{"model": "CTC audio transcriber", "dataset": "short read English sentences (LibriTTS-R)", "train_examples": 26041, "gain_aug_db": 10, "input": "waveform_16khz", "tokenizer": "char", "vocab_size": 32, "arch": "transformer", "norm": "rmsnorm", "norm_position": "pre", "activation": "relu", "mlp_ratio": 4, "head_dim": 32, "fused_qkv": false, "bias": "none", "qk_norm": false, "parallel_block": false, "inner_norm": true, "moe": "soft", "num_experts": 8, "moe_every": 2, "expert_mlp_ratio": 1, "slots_per_expert": 2, "shared_expert": false, "wave_strides": [5, 4, 4, 2], "subsampling": 2, "layers": 12, "width": 128, "positions": "sincos", "residual_init": "none", "optimizer": "muon", "muon_scale": "match_rms_adamw", "lr": 0.0069, "momentum": 0.95, "nesterov": false, "orthogonalizer": "polar_express", "adamw_lr_other_params": 0.0023, "grad_clip": 0.5, "gradient_centralization": true, "steps": 6900, "batch_size": 256, "epochs": 67.8, "lr_schedule": "wsd", "decay_fraction": 0.4, "final_lr_fraction": 0.1, "warmup_steps": 340, "weight_decay": 0.06, "adamw_weight_decay_other_params": 0.01}
Rows from block 5 of a small CTC audio transcriber, named by matrix and row number. Rows with one number within an expert belong to one neuron, the router's apart. Each number is 50 + 12 x the weight over its row's rms, rounded and kept within 0 to 99. All counts start at 0.
Before each expert's rows are labels from the 100 clips, of 14848, where the router gives the expert most weight on average: "loudest band" is the band of the loudest frequency at the time of the peak. Only what is clearly more common there than usual is listed. The data: short read English sentences (LibriTTS-R). In brackets: how many of the 100, against the usual share in percent.
# router: slot weights (model.blocks.5.mlp.router.weight, 16x128, trained with AdamW), inputs 64-127
# up: expert up (model.blocks.5.mlp.up, 8x128x128), inputs 64-127
# down: expert down (model.blocks.5.mlp.down, 8x128x128, transposed), outputs 64-127

# expert 2
loudest band: 250 to 500 Hz (36 vs 12.2); 500 to 1000 Hz (25 vs 5.9)
router.4:39 47 71 31 50 63 82 53 59 37 54 42 38 51 38 53 63 35 84 47 39 31 61 17 51 41 24 57 28 70 54 59 45 63 43 45 45 44 67 36 58 56 31 64 51 54 65 38 60 35 40 50 62 54 45 42 27 59 35 22 59 41 62 31
router.5:42 43 62 68 67 58 49 56 33 54 41 49 42 54 72 46 41 60 58 45 53 70 75 65 70 63 60 64 47 54 52 66 35 26 42 52 70 47 57 61 33 48 43 47 32 74 41 58 48 56 33 49 62 48 53 35 35 39 50 57 51 42 52 65
up.23:30 31 50 32 59 77 56 54 53 52 77 33 46 62 39 62 47 66 34 55 27 63 66 43 54 44 50 49 67 31 58 43 59 50 42 37 25 46 57 55 57 23 40 60 57 24 58 59 67 55 56 37 65 43 53 58 58 63 39 43 54 56 61 38
down.23:58 56 57 58 66 57 72 65 64 53 50 38 48 72 48 45 31 52 55 68 57 45 75 51 41 55 50 62 35 41 39 50 37 44 43 54 54 34 68 46 31 82 69 46 40 66 40 27 51 43 42 36 20 41 75 39 35 57 54 49 48 44 50 48
up.24:61 35 57 50 35 50 29 45 68 59 60 42 33 33 73 61 56 61 42 49 37 62 30 58 58 39 41 62 51 49 47 53 46 58 31 35 71 40 50 39 42 22 37 48 37 35 57 36 37 53 41 46 70 61 62 58 31 49 35 44 59 52 29 77
down.24:56 38 59 70 65 62 45 45 44 38 55 37 53 43 71 40 61 37 63 64 26 27 43 52 73 45 47 50 67 42 67 64 55 50 45 54 44 48 39 48 33 56 43 42 59 50 41 59 47 34 45 60 65 50 42 47 34 17 62 48 46 47 52 48
up.25:60 49 37 24 43 49 43 44 42 44 45 79 36 61 33 77 37 48 71 41 67 50 59 25 52 48 45 43 55 62 56 68 67 59 50 70 57 48 67 23 39 45 68 59 55 43 49 38 55 54 51 50 54 60 50 79 38 66 45 48 43 68 67 55
down.25:63 53 71 33 55 31 47 60 54 60 27 67 41 41 42 58 61 42 56 44 39 33 51 51 44 29 40 50 29 42 37 45 68 48 54 37 36 27 45 73 48 31 49 49 54 37 56 38 36 54 47 32 51 52 32 24 33 62 71 73 57 51 60 45
up.26:64 40 69 70 41 33 56 59 48 37 29 57 42 45 59 43 34 52 63 70 48 73 37 57 59 64 55 37 50 46 69 51 53 50 33 67 69 61 51 48 35 16 47 48 49 22 60 67 57 34 45 62 50 44 29 32 65 53 41 57 47 46 46 58
down.26:68 51 47 23 55 63 55 48 79 61 33 55 31 53 35 77 52 57 44 54 72 65 36 41 45 36 42 38 50 55 47 45 56 44 41 46 45 44 56 57 75 21 39 36 75 62 44 33 45 55 47 29 36 52 35 62 44 42 44 41 46 48 48 62
up.27:55 28 45 60 35 23 52 61 46 60 29 73 41 45 61 53 54 41 54 59 43 56 68 34 54 74 60 47 56 57 41 46 65 47 34 55 62 51 53 51 70 30 53 60 61 47 34 48 42 57 53 47 39 51 51 73 68 55 53 46 45 54 48 35
down.27:27 61 54 35 32 46 64 61 63 31 60 53 55 47 42 48 45 37 38 17 51 57 57 73 63 39 53 78 54 51 58 45 41 49 53 36 56 52 53 61 33 40 55 49 46 49 75 38 52 45 39 57 72 53 42 49 13 25 52 46 32 54 45 59
up.28:35 65 43 59 17 41 40 19 42 58 48 51 38 57 51 62 50 47 58 63 45 57 57 50 42 26 40 52 68 39 46 47 38 71 53 56 32 50 60 66 61 45 41 51 49 57 53 40 31 55 65 46 52 67 69 42 52 48 65 69 31 66 67 61
down.28:55 40 57 71 66 66 71 56 51 51 55 50 47 51 48 39 74 60 32 46 55 59 58 41 57 46 41 39 41 61 60 30 28 47 67 55 45 56 49 50 16 61 71 49 32 50 52 42 70 60 55 45 66 58 61 54 60 42 58 71 68 48 62 46
up.29:49 57 44 50 50 35 67 39 62 37 60 48 47 47 81 68 48 67 32 52 70 51 56 45 53 53 35 50 47 67 48 49 72 28 61 35 63 62 67 48 69 35 40 37 41 34 41 30 54 52 26 32 58 74 17 49 51 44 61 35 57 52 52 41
down.29:41 76 41 50 50 35 36 43 51 58 47 40 62 53 42 52 46 32 53 47 40 56 58 68 64 33 47 58 66 70 23 43 40 58 42 46 65 56 73 44 61 37 39 39 67 43 65 62 62 46 69 50 50 39 51 65 38 58 30 56 64 52 60 49
up.30:13 40 46 62 57 58 29 44 51 77 41 57 49 59 32 52 38 29 46 58 47 40 45 38 61 65 42 48 49 69 58 47 51 57 83 50 74 39 31 41 65 69 33 49 48 33 55 54 60 44 45 46 46 53 44 55 24 62 54 50 42 63 72 64
down.30:58 54 43 60 51 50 48 40 67 57 45 46 48 42 50 36 64 51 56 59 61 31 53 63 51 46 36 50 66 44 52 31 41 62 47 40 49 60 45 66 54 51 67 72 43 40 50 41 34 38 43 40 43 69 64 52 67 61 32 37 58 42 46 51
up.31:38 43 56 29 38 70 34 53 61 27 71 76 33 44 50 49 42 56 44 51 55 47 62 41 66 45 55 40 48 53 55 45 45 42 31 27 32 59 45 66 55 40 58 19 50 43 54 36 58 54 45 57 41 47 40 46 60 23 66 69 50 59 71 31
down.31:80 68 41 38 56 40 59 72 63 51 33 44 52 49 44 47 48 49 37 46 47 61 61 55 50 50 44 49 56 50 28 54 47 50 64 67 53 51 47 54 66 38 46 46 53 54 40 60 26 45 66 31 43 54 57 45 63 58 52 51 56 40 58 62

# expert 1
loudest band: 250 to 500 Hz (30 vs 12.2)
router.2:38 73 53 56 32 62 51 58 32 66 57 42 33 29 59 34 54 29 62 31 60 21 66 69 62 38 37 43 44 24 30 43 62 63 43 64 39 52 47 21 64 42 64 60 56 66 22 31 51 61 67 67 60 43 78 37 42 51 56 51 49 67 51 46
router.3:34 57 59 44 47 31 62 67 33 51 61 57 61 58 59 32 53 48 39 60 62 32 63 57 54 44 47 43 54 71 57 26 36 43 68 67 43 49 53 69 28 54 33 62 42 40 54 53 60 59 46 38 50 46 67 35 34 54 51 43 46 56 74 40
up.23:64 42 42 37 41 56 47 48 46 44 35 54 60 61 53 46 48 39 47 54 69 49 46 59 42 49 55 54 57 44 41 50 48 67 51 33 56 55 40 39 68 75 49 64 35 56 52 31 61 77 36 48 27 40 34 82 57 44 57 56 44 44 47 41
down.23:47 50 39 33 28 73 40 78 53 33 64 38 72 54 52 50 31 60 52 49 37 52 67 45 58 63 54 38 40 58 61 55 42 55 58 77 60 52 65 58 42 33 49 32 61 39 12 65 52 63 46 46 53 51 47 47 34 59 59 57 58 59 63 46
up.24:39 48 43 43 53 55 26 40 53 55 52 48 31 47 34 55 13 27 34 60 54 45 49 54 37 34 61 73 53 51 27 31 25 53 45 51 56 41 44 54 71 60 36 50 58 53 49 54 55 68 60 43 55 44 49 53 51 51 39 60 56 61 59 83
down.24:52 32 64 41 59 61 55 60 53 53 31 48 41 60 63 63 68 49 70 47 55 44 56 51 41 47 49 30 61 55 46 72 67 65 68 51 56 46 35 45 32 43 56 55 48 55 63 67 61 36 56 49 75 42 82 37 33 48 57 52 49 50 30 37
up.25:57 52 57 36 35 54 60 48 59 48 52 46 42 54 60 66 30 48 40 21 50 30 34 28 65 40 62 50 32 56 61 47 18 47 62 54 52 70 52 75 53 50 69 70 42 49 43 60 43 51 62 60 28 47 47 53 74 58 57 50 67 55 32 68
down.25:51 58 53 56 45 49 43 89 52 54 48 47 53 60 64 34 48 51 42 37 58 45 34 47 40 40 54 24 68 30 51 62 62 52 39 49 38 45 74 43 71 60 27 38 59 40 40 45 42 56 36 64 47 82 35 36 57 59 58 45 47 53 70 46
up.26:57 25 19 72 62 38 61 62 57 46 45 52 66 50 47 46 55 74 62 60 70 60 51 25 49 44 24 53 44 54 39 40 34 34 42 37 33 50 59 50 39 47 45 45 63 68 56 66 37 65 66 44 60 45 23 44 56 43 60 46 52 54 39 52
down.26:39 56 60 38 44 69 48 33 51 48 45 44 28 40 55 48 62 55 58 73 26 41 55 62 62 57 54 51 44 57 58 60 65 58 41 63 53 51 21 27 53 36 40 52 52 51 34 56 75 48 63 40 68 34 47 67 54 40 51 46 47 24 37 56
up.27:58 45 63 48 37 53 70 58 38 62 39 57 22 50 41 24 46 45 70 55 30 69 56 62 43 54 57 72 66 48 67 43 57 51 48 41 63 61 66 44 50 56 62 52 60 50 51 47 36 55 52 51 33 64 63 43 42 48 64 56 28 47 60 44
down.27:62 42 45 80 45 60 22 53 61 58 60 48 53 43 71 53 54 63 48 37 65 48 35 38 56 47 46 62 34 67 45 56 68 60 48 51 58 30 36 58 50 33 63 50 48 79 55 47 42 37 58 33 56 43 58 50 51 58 51 54 63 73 46 33
up.28:69 56 51 45 30 42 34 49 54 38 42 61 35 60 46 51 56 74 68 40 58 41 52 46 61 37 36 39 67 54 63 33 34 58 32 56 42 32 52 50 71 73 36 54 59 57 41 66 31 63 61 39 58 39 60 47 66 52 37 80 69 59 36 45
down.28:46 52 35 70 57 54 50 68 43 61 56 43 46 55 49 73 41 55 45 51 21 52 61 38 53 63 58 55 71 42 28 70 62 45 69 39 46 46 66 51 36 60 41 44 44 39 43 64 44 65 39 63 67 69 34 45 32 36 55 63 31 39 49 42
up.29:56 15 49 44 56 62 79 59 39 76 33 50 48 59 52 57 50 51 61 32 71 44 49 48 35 22 52 39 54 47 75 56 46 42 44 57 59 45 26 58 48 63 53 67 46 47 73 54 46 61 60 43 62 50 57 30 43 52 63 50 64 56 41 63
down.29:32 67 63 61 40 69 60 47 34 32 50 44 42 41 40 36 61 43 46 60 39 51 58 60 60 55 29 40 66 64 48 46 53 61 40 33 24 45 53 40 50 44 67 66 63 51 54 35 26 32 70 69 34 51 51 57 52 47 45 57 41 51 53 36
up.30:71 52 49 46 44 54 47 57 67 44 41 50 36 33 32 71 42 48 50 42 58 62 65 44 38 64 51 29 51 65 53 37 52 31 42 43 52 71 44 49 54 62 71 53 46 39 55 38 55 65 30 61 58 32 56 57 48 46 43 36 65 36 56 49
down.30:66 50 33 54 37 64 40 48 36 49 51 56 64 52 65 35 52 63 46 70 34 44 47 40 59 48 58 47 53 67 44 52 41 58 45 49 51 18 67 34 65 39 51 41 40 59 53 29 54 43 41 48 50 78 48 67 24 42 60 36 37 72 44 55
up.31:73 40 59 35 56 50 42 53 52 54 52 60 37 60 37 65 48 64 48 23 46 60 62 53 27 48 38 69 32 62 57 37 58 36 55 49 46 60 67 62 42 30 24 59 39 22 43 47 35 65 41 69 61 52 46 44 51 67 44 69 49 65 44 54
down.31:59 48 45 52 44 38 43 60 43 39 35 35 66 54 56 65 48 33 51 42 46 49 49 42 48 64 56 41 39 48 38 59 58 43 49 34 29 58 48 33 63 59 84 64 59 41 48 52 71 29 47 31 55 38 31 66 60 22 42 80 59 41 54 32

# expert 0
loudest band: 500 to 1000 Hz (38 vs 5.9); 1000 to 2000 Hz (25 vs 1.8)
router.0:48 44 57 62 70 48 46 57 59 52 42 51 54 48 34 54 45 41 54 60 57 48 36 84 50 34 45 54 52 57 39 76 57 46 54 40 60 54 42 60 46 46 59 59 77 38 36 49 37 72 60 50 47 77 40 71 62 32 36 44 60 64 36 60
router.1:52 53 78 68 52 57 73 40 57 58 61 54 43 69 56 47 24 58 42 37 57 59 45 79 46 33 56 51 27 45 32 82 67 57 63 53 52 57 43 53 48 32 59 37 63 46 29 52 40 60 49 62 51 58 44 43 46 53 43 42 55 55 43 56
up.23:39 46 61 54 68 69 56 59 53 42 62 45 43 60 29 62 61 26 35 67 63 61 53 49 55 39 59 62 44 31 47 39 66 27 62 16 61 59 61 47 55 64 34 56 52 72 51 62 57 45 64 40 35 54 39 46 61 57 34 55 56 48 30 41
down.23:53 38 47 35 69 38 25 28 62 54 26 53 40 25 48 55 34 55 52 58 29 49 43 59 60 50 40 37 48 36 55 32 50 53 65 34 67 45 34 63 29 48 44 49 47 67 44 39 56 35 41 53 31 44 50 57 57 50 56 34 48 52 50 48
up.24:46 29 50 50 25 37 45 41 40 68 60 27 39 56 51 52 82 51 71 55 45 48 38 64 43 45 35 58 47 27 43 51 32 46 59 51 50 62 49 26 81 60 48 32 54 62 43 47 31 44 52 61 51 41 50 63 35 40 64 42 48 65 46 41
down.24:49 64 55 26 73 55 52 68 63 42 53 70 45 56 46 59 40 75 45 48 50 51 73 35 36 65 45 61 38 54 50 36 58 51 41 34 64 33 44 59 36 56 54 57 46 34 56 67 61 70 45 58 46 66 50 53 70 41 53 28 63 39 68 54
up.25:71 45 21 40 67 39 37 46 63 63 49 51 60 53 64 43 51 50 54 27 25 50 40 52 42 59 84 45 56 48 49 36 62 62 45 45 46 64 44 46 43 51 52 48 47 66 42 67 42 42 63 27 51 47 47 47 41 44 69 58 55 32 65 64
down.25:54 36 43 56 46 51 48 60 59 51 50 39 55 44 45 39 43 45 39 54 37 74 42 35 43 61 60 41 67 26 31 47 56 52 64 53 37 67 34 54 46 41 36 53 34 41 35 33 52 36 49 33 46 51 47 43 37 59 71 49 48 68 51 62
up.26:36 39 58 55 42 77 31 46 25 44 44 51 40 25 53 62 49 67 38 47 24 59 46 42 55 57 63 54 73 48 62 59 44 38 51 51 35 38 66 44 66 61 55 54 54 60 41 41 38 64 52 26 66 32 46 46 50 27 49 58 78 54 42 62
down.26:71 53 73 61 67 64 41 41 66 20 50 56 35 73 57 27 52 68 52 46 50 27 40 40 66 45 42 53 49 47 60 48 63 58 36 56 69 49 51 53 48 43 69 41 59 59 42 62 70 41 68 55 39 63 44 72 41 55 50 32 61 38 54 56
up.27:33 43 60 49 52 71 64 53 60 37 51 52 44 55 53 73 48 72 19 26 61 48 35 42 42 67 72 42 52 35 34 44 77 61 40 55 40 49 54 49 34 39 58 29 49 35 58 46 46 58 48 51 53 64 39 60 35 62 31 22 55 56 60 41
down.27:52 60 43 37 55 18 53 57 51 38 38 50 50 45 40 22 39 24 39 70 43 46 63 42 72 34 43 48 62 67 69 63 45 34 63 45 42 48 53 65 25 44 44 56 52 65 65 45 52 30 63 67 65 48 56 37 55 68 60 73 55 40 46 45
up.28:55 48 48 48 43 35 58 53 61 47 64 69 37 51 49 53 43 37 38 52 45 37 43 66 41 26 58 39 42 43 67 52 59 59 42 49 44 47 23 51 45 56 60 32 51 53 50 43 60 41 36 48 39 48 69 31 50 59 39 46 60 51 45 55
down.28:35 45 48 49 39 71 77 46 51 45 43 51 71 41 46 57 40 49 42 58 71 53 66 44 46 58 49 51 53 56 43 67 37 51 29 52 58 50 40 62 57 33 66 53 65 55 47 53 34 56 50 58 54 48 60 29 36 49 56 73 47 38 38 49
up.29:66 69 33 68 61 65 42 47 60 54 76 45 38 42 59 60 75 72 29 53 29 59 65 57 33 59 54 51 83 60 53 40 41 43 68 44 55 28 39 50 58 58 35 64 37 46 35 55 49 60 64 29 53 65 53 47 40 49 29 46 53 66 49 53
down.29:43 34 51 55 46 37 49 67 38 61 61 57 66 40 54 64 44 43 56 50 56 36 18 55 71 31 57 42 37 57 45 54 45 86 35 53 56 69 56 55 47 57 69 79 59 40 71 46 56 51 42 36 63 57 51 33 52 53 55 64 42 59 59 54
up.30:37 40 51 40 37 62 31 51 45 55 52 49 45 47 64 33 55 69 45 59 55 70 12 50 56 37 36 58 41 65 73 59 50 52 44 39 53 55 29 49 46 36 41 54 23 78 55 39 52 33 73 61 61 47 68 43 54 54 59 60 41 39 35 41
down.30:55 73 59 56 65 67 53 37 52 40 62 45 57 69 60 52 42 49 54 39 35 57 58 44 45 32 60 59 43 52 69 75 74 55 48 54 29 59 43 55 52 63 69 33 59 57 57 70 49 49 68 43 40 64 59 80 26 63 28 28 38 73 43 40
up.31:44 45 52 47 43 39 51 33 50 65 51 55 69 43 49 63 54 45 33 66 57 25 19 59 69 37 43 53 46 49 66 65 55 45 47 62 66 34 60 58 41 55 50 31 32 52 52 53 71 50 41 31 52 41 43 24 59 28 68 62 54 66 63 64
down.31:57 57 38 48 34 63 78 53 46 41 51 26 49 60 36 70 46 62 36 52 53 41 40 55 40 46 50 68 56 61 60 61 55 60 63 52 36 40 32 47 52 37 61 40 33 81 40 25 52 52 43 44 47 57 54 36 47 63 61 38 43 54 38 36

# expert 6
loudest band: 2000 to 4000 Hz (43 vs 2.1); 4000 to 8000 Hz (37 vs 4.7)
router.12:35 55 55 60 62 63 41 60 47 44 58 82 64 45 60 62 67 23 37 47 44 57 46 71 38 35 44 42 45 63 63 43 46 54 58 53 53 43 57 54 36 30 54 27 58 63 50 34 25 80 52 56 63 49 49 51 49 54 51 49 54 61 68 59
router.13:51 42 47 51 56 47 49 55 47 53 43 26 38 43 59 53 43 61 42 52 46 59 75 51 62 32 58 55 51 58 67 61 69 64 66 42 17 31 57 63 47 63 52 46 60 41 44 58 71 51 33 46 52 48 47 65 33 65 32 46 76 33 43 42
up.23:32 54 50 64 46 28 25 78 41 75 40 34 57 38 31 51 54 32 44 59 35 39 59 54 39 53 52 42 63 49 49 45 51 52 74 45 65 47 69 49 52 42 41 44 58 65 58 66 66 49 54 35 50 61 37 55 46 38 55 60 50 71 59 50
down.23:49 71 33 30 71 40 53 39 66 52 43 54 57 48 55 39 47 48 39 20 57 51 42 33 71 28 41 26 57 56 75 56 49 36 21 46 66 37 54 59 58 70 63 41 42 47 50 51 40 79 54 61 59 44 54 62 57 57 30 37 52 39 32 51
up.24:48 77 52 44 84 45 57 54 55 44 52 49 48 53 37 52 40 66 36 57 73 66 44 46 49 44 61 57 72 49 61 53 41 55 63 45 48 39 43 27 51 25 57 47 62 51 74 39 59 56 63 56 29 46 47 42 72 70 33 68 39 39 45 46
down.24:44 24 38 50 24 46 54 45 51 70 39 44 41 29 44 51 71 87 64 53 57 43 44 59 43 43 65 52 28 67 32 49 56 54 30 46 58 74 50 36 79 63 41 48 45 52 33 66 62 57 32 42 62 46 56 52 45 42 59 32 43 36 49 54
up.25:55 53 37 41 47 46 46 44 31 67 49 48 56 33 75 61 31 53 36 49 28 29 65 69 53 49 51 61 44 34 43 52 59 53 39 42 32 45 53 54 86 56 52 69 62 68 46 40 80 52 37 68 58 40 48 49 56 38 52 69 50 46 51 65
down.25:40 54 70 79 55 40 45 55 58 33 36 28 51 56 56 35 37 61 66 55 47 38 41 64 62 63 70 31 55 46 52 51 56 54 49 39 20 33 64 29 58 35 43 34 49 39 50 53 53 38 35 49 44 55 55 34 37 76 53 36 58 39 57 43
up.26:47 40 49 42 48 64 31 58 42 69 34 62 69 59 51 57 54 49 53 34 65 37 39 31 51 49 35 45 58 40 62 63 59 33 58 36 52 23 33 56 54 45 39 59 26 53 63 49 65 47 56 76 50 55 51 42 44 32 64 69 55 31 35 11
down.26:38 30 35 42 20 47 53 43 52 57 44 52 50 60 65 35 31 33 63 50 61 44 53 54 45 46 47 40 30 51 45 50 44 41 58 74 54 58 37 39 30 52 31 29 66 46 53 58 49 70 19 53 62 40 29 45 53 46 56 27 51 62 48 56
up.27:40 19 35 50 65 56 45 49 46 60 50 22 62 59 64 57 48 61 36 74 52 53 76 62 43 53 42 53 75 54 29 35 41 54 53 52 52 60 48 39 51 70 53 56 31 52 39 30 62 54 47 63 29 43 32 34 41 50 43 63 31 42 42 51
down.27:55 58 57 69 26 67 50 60 47 39 57 46 42 53 58 52 28 37 32 39 43 44 39 48 60 50 49 42 49 63 42 23 51 51 54 47 24 43 45 37 57 46 60 48 75 44 65 61 58 29 62 47 43 43 44 44 52 57 57 37 44 57 54 60
up.28:35 49 60 54 32 49 57 50 49 55 38 38 48 42 61 57 60 40 40 49 59 30 65 38 48 55 53 65 43 57 46 31 43 63 71 55 65 57 42 39 58 49 47 46 58 49 44 08 91 46 59 55 35 50 50 53 40 64 47 40 54 70 35 66
down.28:55 50 36 66 60 42 23 42 40 45 45 56 37 63 42 46 62 56 57 38 39 50 30 62 56 47 37 40 61 78 56 47 67 27 59 39 46 44 46 52 62 62 59 58 33 51 60 75 23 82 63 36 39 62 27 51 65 41 74 72 54 42 63 54
up.29:43 64 50 48 66 56 46 38 59 55 53 43 47 40 64 55 56 57 60 60 42 59 39 44 50 48 54 64 41 62 50 49 68 42 51 54 51 38 62 32 39 49 46 26 61 44 43 55 36 58 63 73 76 47 43 60 35 50 50 20 43 29 55 68
down.29:46 36 49 64 38 55 42 70 67 36 53 42 62 65 53 47 61 53 60 52 41 33 54 72 48 58 59 48 69 57 68 67 42 60 40 50 38 36 49 55 48 54 61 58 55 47 66 26 65 40 59 38 42 61 69 28 49 58 56 67 56 57 38 44
up.30:52 35 55 51 40 73 45 54 51 52 41 42 57 44 30 48 54 48 48 53 32 28 46 56 50 68 58 32 66 45 59 59 65 10 60 68 60 51 51 54 35 49 88 57 47 62 34 53 55 41 56 52 50 75 44 46 70 44 57 49 42 44 43 63
down.30:60 56 51 44 44 48 53 35 57 48 58 68 42 47 39 58 65 47 56 51 42 71 19 51 69 49 38 57 16 54 42 33 46 65 42 55 42 58 43 59 56 43 59 56 41 51 56 38 56 42 52 47 65 31 46 64 26 69 44 30 73 39 52 46
up.31:52 52 28 30 55 43 45 40 46 39 57 50 57 56 52 48 69 75 51 64 45 49 57 57 55 42 44 58 46 62 51 75 61 64 67 49 50 49 24 50 45 58 59 43 31 54 56 58 52 34 45 42 50 42 35 56 49 59 50 48 54 48 29 64
down.31:53 37 60 35 55 50 43 42 49 65 63 29 36 41 55 30 44 38 26 58 64 45 47 43 34 72 52 55 69 39 36 41 42 57 34 43 59 28 40 58 36 39 61 42 55 53 38 32 40 57 55 42 58 62 50 55 37 33 49 45 57 65 46 36

# expert 3
loudest band: 250 to 500 Hz (64 vs 12.2)
router.6:29 47 51 30 59 46 37 50 48 53 64 57 31 34 60 58 45 60 69 58 12 34 68 56 48 36 62 49 54 34 38 47 67 50 50 47 67 45 41 40 46 38 48 57 31 56 34 45 29 38 05 62 60 63 44 72 43 59 57 47 59 46 42 49
router.7:66 55 26 70 61 52 47 64 56 47 44 37 55 66 51 31 56 47 54 70 56 45 36 51 64 60 37 55 64 70 66 47 64 38 35 55 40 62 68 54 61 46 23 79 45 52 63 60 48 62 44 31 64 38 55 34 64 46 59 65 44 28 63 72
up.0:51 49 62 28 81 60 47 44 42 51 61 56 49 56 50 38 42 45 60 62 32 42 77 61 34 50 55 59 61 68 46 61 69 30 51 54 38 35 64 50 46 50 58 34 63 47 49 50 56 64 49 52 48 66 63 65 33 46 48 37 55 36 55 55
down.0:32 44 70 52 47 30 64 37 43 67 69 51 39 18 38 58 32 73 58 35 72 72 59 39 37 53 39 25 48 51 41 37 53 43 66 59 54 43 34 60 29 58 64 27 65 55 28 61 49 49 56 64 52 35 58 49 58 47 55 59 57 70 34 31
up.1:55 65 46 47 38 60 25 71 42 64 55 35 45 35 54 46 30 56 57 54 39 47 32 40 77 70 44 55 51 52 65 64 48 67 65 41 42 51 47 45 76 74 36 53 45 63 55 69 44 37 65 66 58 66 43 57 53 47 26 50 55 50 41 39
down.1:70 48 62 68 47 37 35 30 63 45 41 70 49 62 44 63 51 54 52 67 38 60 65 45 42 64 58 58 48 62 52 21 40 45 40 57 68 59 47 48 43 52 53 70 49 46 62 65 59 72 38 50 56 61 25 27 52 70 62 49 43 47 51 42
up.2:35 57 51 52 79 35 37 49 51 38 32 46 35 55 46 45 69 60 60 40 38 45 47 51 44 31 58 58 53 52 51 37 60 57 66 44 54 53 49 46 60 61 41 59 43 66 53 46 51 37 35 63 30 74 66 75 57 29 49 38 40 46 43 64
down.2:49 48 70 36 47 59 40 48 41 58 40 51 57 65 52 80 42 63 47 64 42 63 57 58 52 46 37 52 49 24 56 54 51 53 26 55 49 69 34 34 75 46 65 60 37 41 51 42 53 66 58 53 58 42 58 54 42 66 38 41 52 63 58 19
up.3:40 29 44 48 38 56 56 29 33 37 58 63 72 50 61 46 32 63 77 68 56 53 64 67 67 44 47 51 72 55 35 52 39 51 35 51 36 33 40 63 71 53 62 55 38 53 50 65 47 56 49 38 46 40 53 46 55 56 60 52 33 52 31 26
down.3:56 65 27 38 48 37 41 83 74 46 56 41 57 53 45 63 61 41 49 48 59 44 53 57 34 53 57 34 79 59 68 55 41 48 40 40 46 62 60 38 65 72 33 44 43 34 61 19 33 66 57 51 46 59 48 27 28 40 53 51 47 50 68 41
up.4:53 44 43 41 38 52 31 44 20 45 56 62 58 45 52 59 49 47 22 47 51 49 55 59 32 36 40 64 66 53 54 35 41 45 57 32 71 34 41 90 45 60 48 68 66 72 57 57 55 63 56 55 44 57 51 56 78 48 35 54 64 49 43 36
down.4:51 38 72 49 54 50 63 61 49 67 43 59 55 57 66 64 49 43 49 42 41 68 63 49 47 73 41 62 36 59 58 49 58 38 67 43 37 55 79 39 70 47 50 30 58 65 74 48 47 54 67 32 48 39 28 34 45 66 25 64 52 46 60 61
up.5:47 57 52 36 53 38 51 48 70 43 57 51 56 42 43 61 31 66 48 48 40 39 43 74 43 43 49 44 53 46 32 30 37 58 55 43 48 49 44 68 45 64 42 64 72 49 67 58 33 45 42 56 71 59 64 64 39 43 58 57 43 65 54 32
down.5:47 36 45 40 42 46 62 40 29 38 50 47 52 40 54 51 36 49 36 33 50 61 53 50 41 42 38 47 62 67 52 66 53 62 79 35 53 76 52 53 67 48 61 53 68 50 37 52 75 45 42 51 66 36 39 42 65 56 57 41 67 39 40 43
up.6:75 58 30 42 55 62 49 41 43 69 60 58 55 57 42 55 39 77 60 60 19 47 47 51 37 49 63 40 42 49 36 38 54 57 48 43 17 38 61 60 19 57 37 50 52 45 60 52 73 45 46 47 59 31 49 44 43 37 36 53 63 59 70 59
down.6:53 58 69 67 38 44 58 44 30 22 39 53 30 61 32 68 60 39 47 71 72 55 47 63 49 57 51 57 40 60 68 50 33 69 50 57 55 29 48 45 64 36 71 51 57 58 48 35 65 42 80 44 57 63 43 45 56 36 41 39 52 55 27 55
up.7:51 56 67 73 36 46 41 39 74 46 56 45 55 57 28 48 42 55 40 54 39 47 51 74 40 37 52 40 41 48 66 36 30 48 61 53 35 62 31 45 45 36 43 58 47 64 32 55 52 50 78 62 66 46 43 51 45 47 67 39 59 56 48 51
down.7:42 30 36 43 38 54 65 51 61 44 44 52 45 63 62 39 70 73 29 35 53 84 46 56 55 53 31 51 72 48 55 41 59 40 21 58 51 49 45 55 72 62 67 21 61 51 50 46 58 59 46 38 56 70 49 60 40 48 53 38 43 50 79 44
up.8:74 63 63 49 48 71 36 67 66 55 50 44 50 44 56 46 69 37 55 33 32 57 48 71 67 33 45 52 54 72 54 67 36 52 31 46 46 42 39 62 43 66 43 64 52 63 41 59 50 44 47 49 68 42 73 44 44 42 22 42 58 60 34 54
down.8:51 55 29 57 35 16 47 54 39 38 48 57 67 46 52 55 46 38 44 45 77 77 49 43 33 71 65 40 44 40 09 42 59 54 61 35 49 40 72 39 49 36 56 54 49 37 55 52 62 50 36 17 46 40 60 59 57 57 54 64 35 31 52 47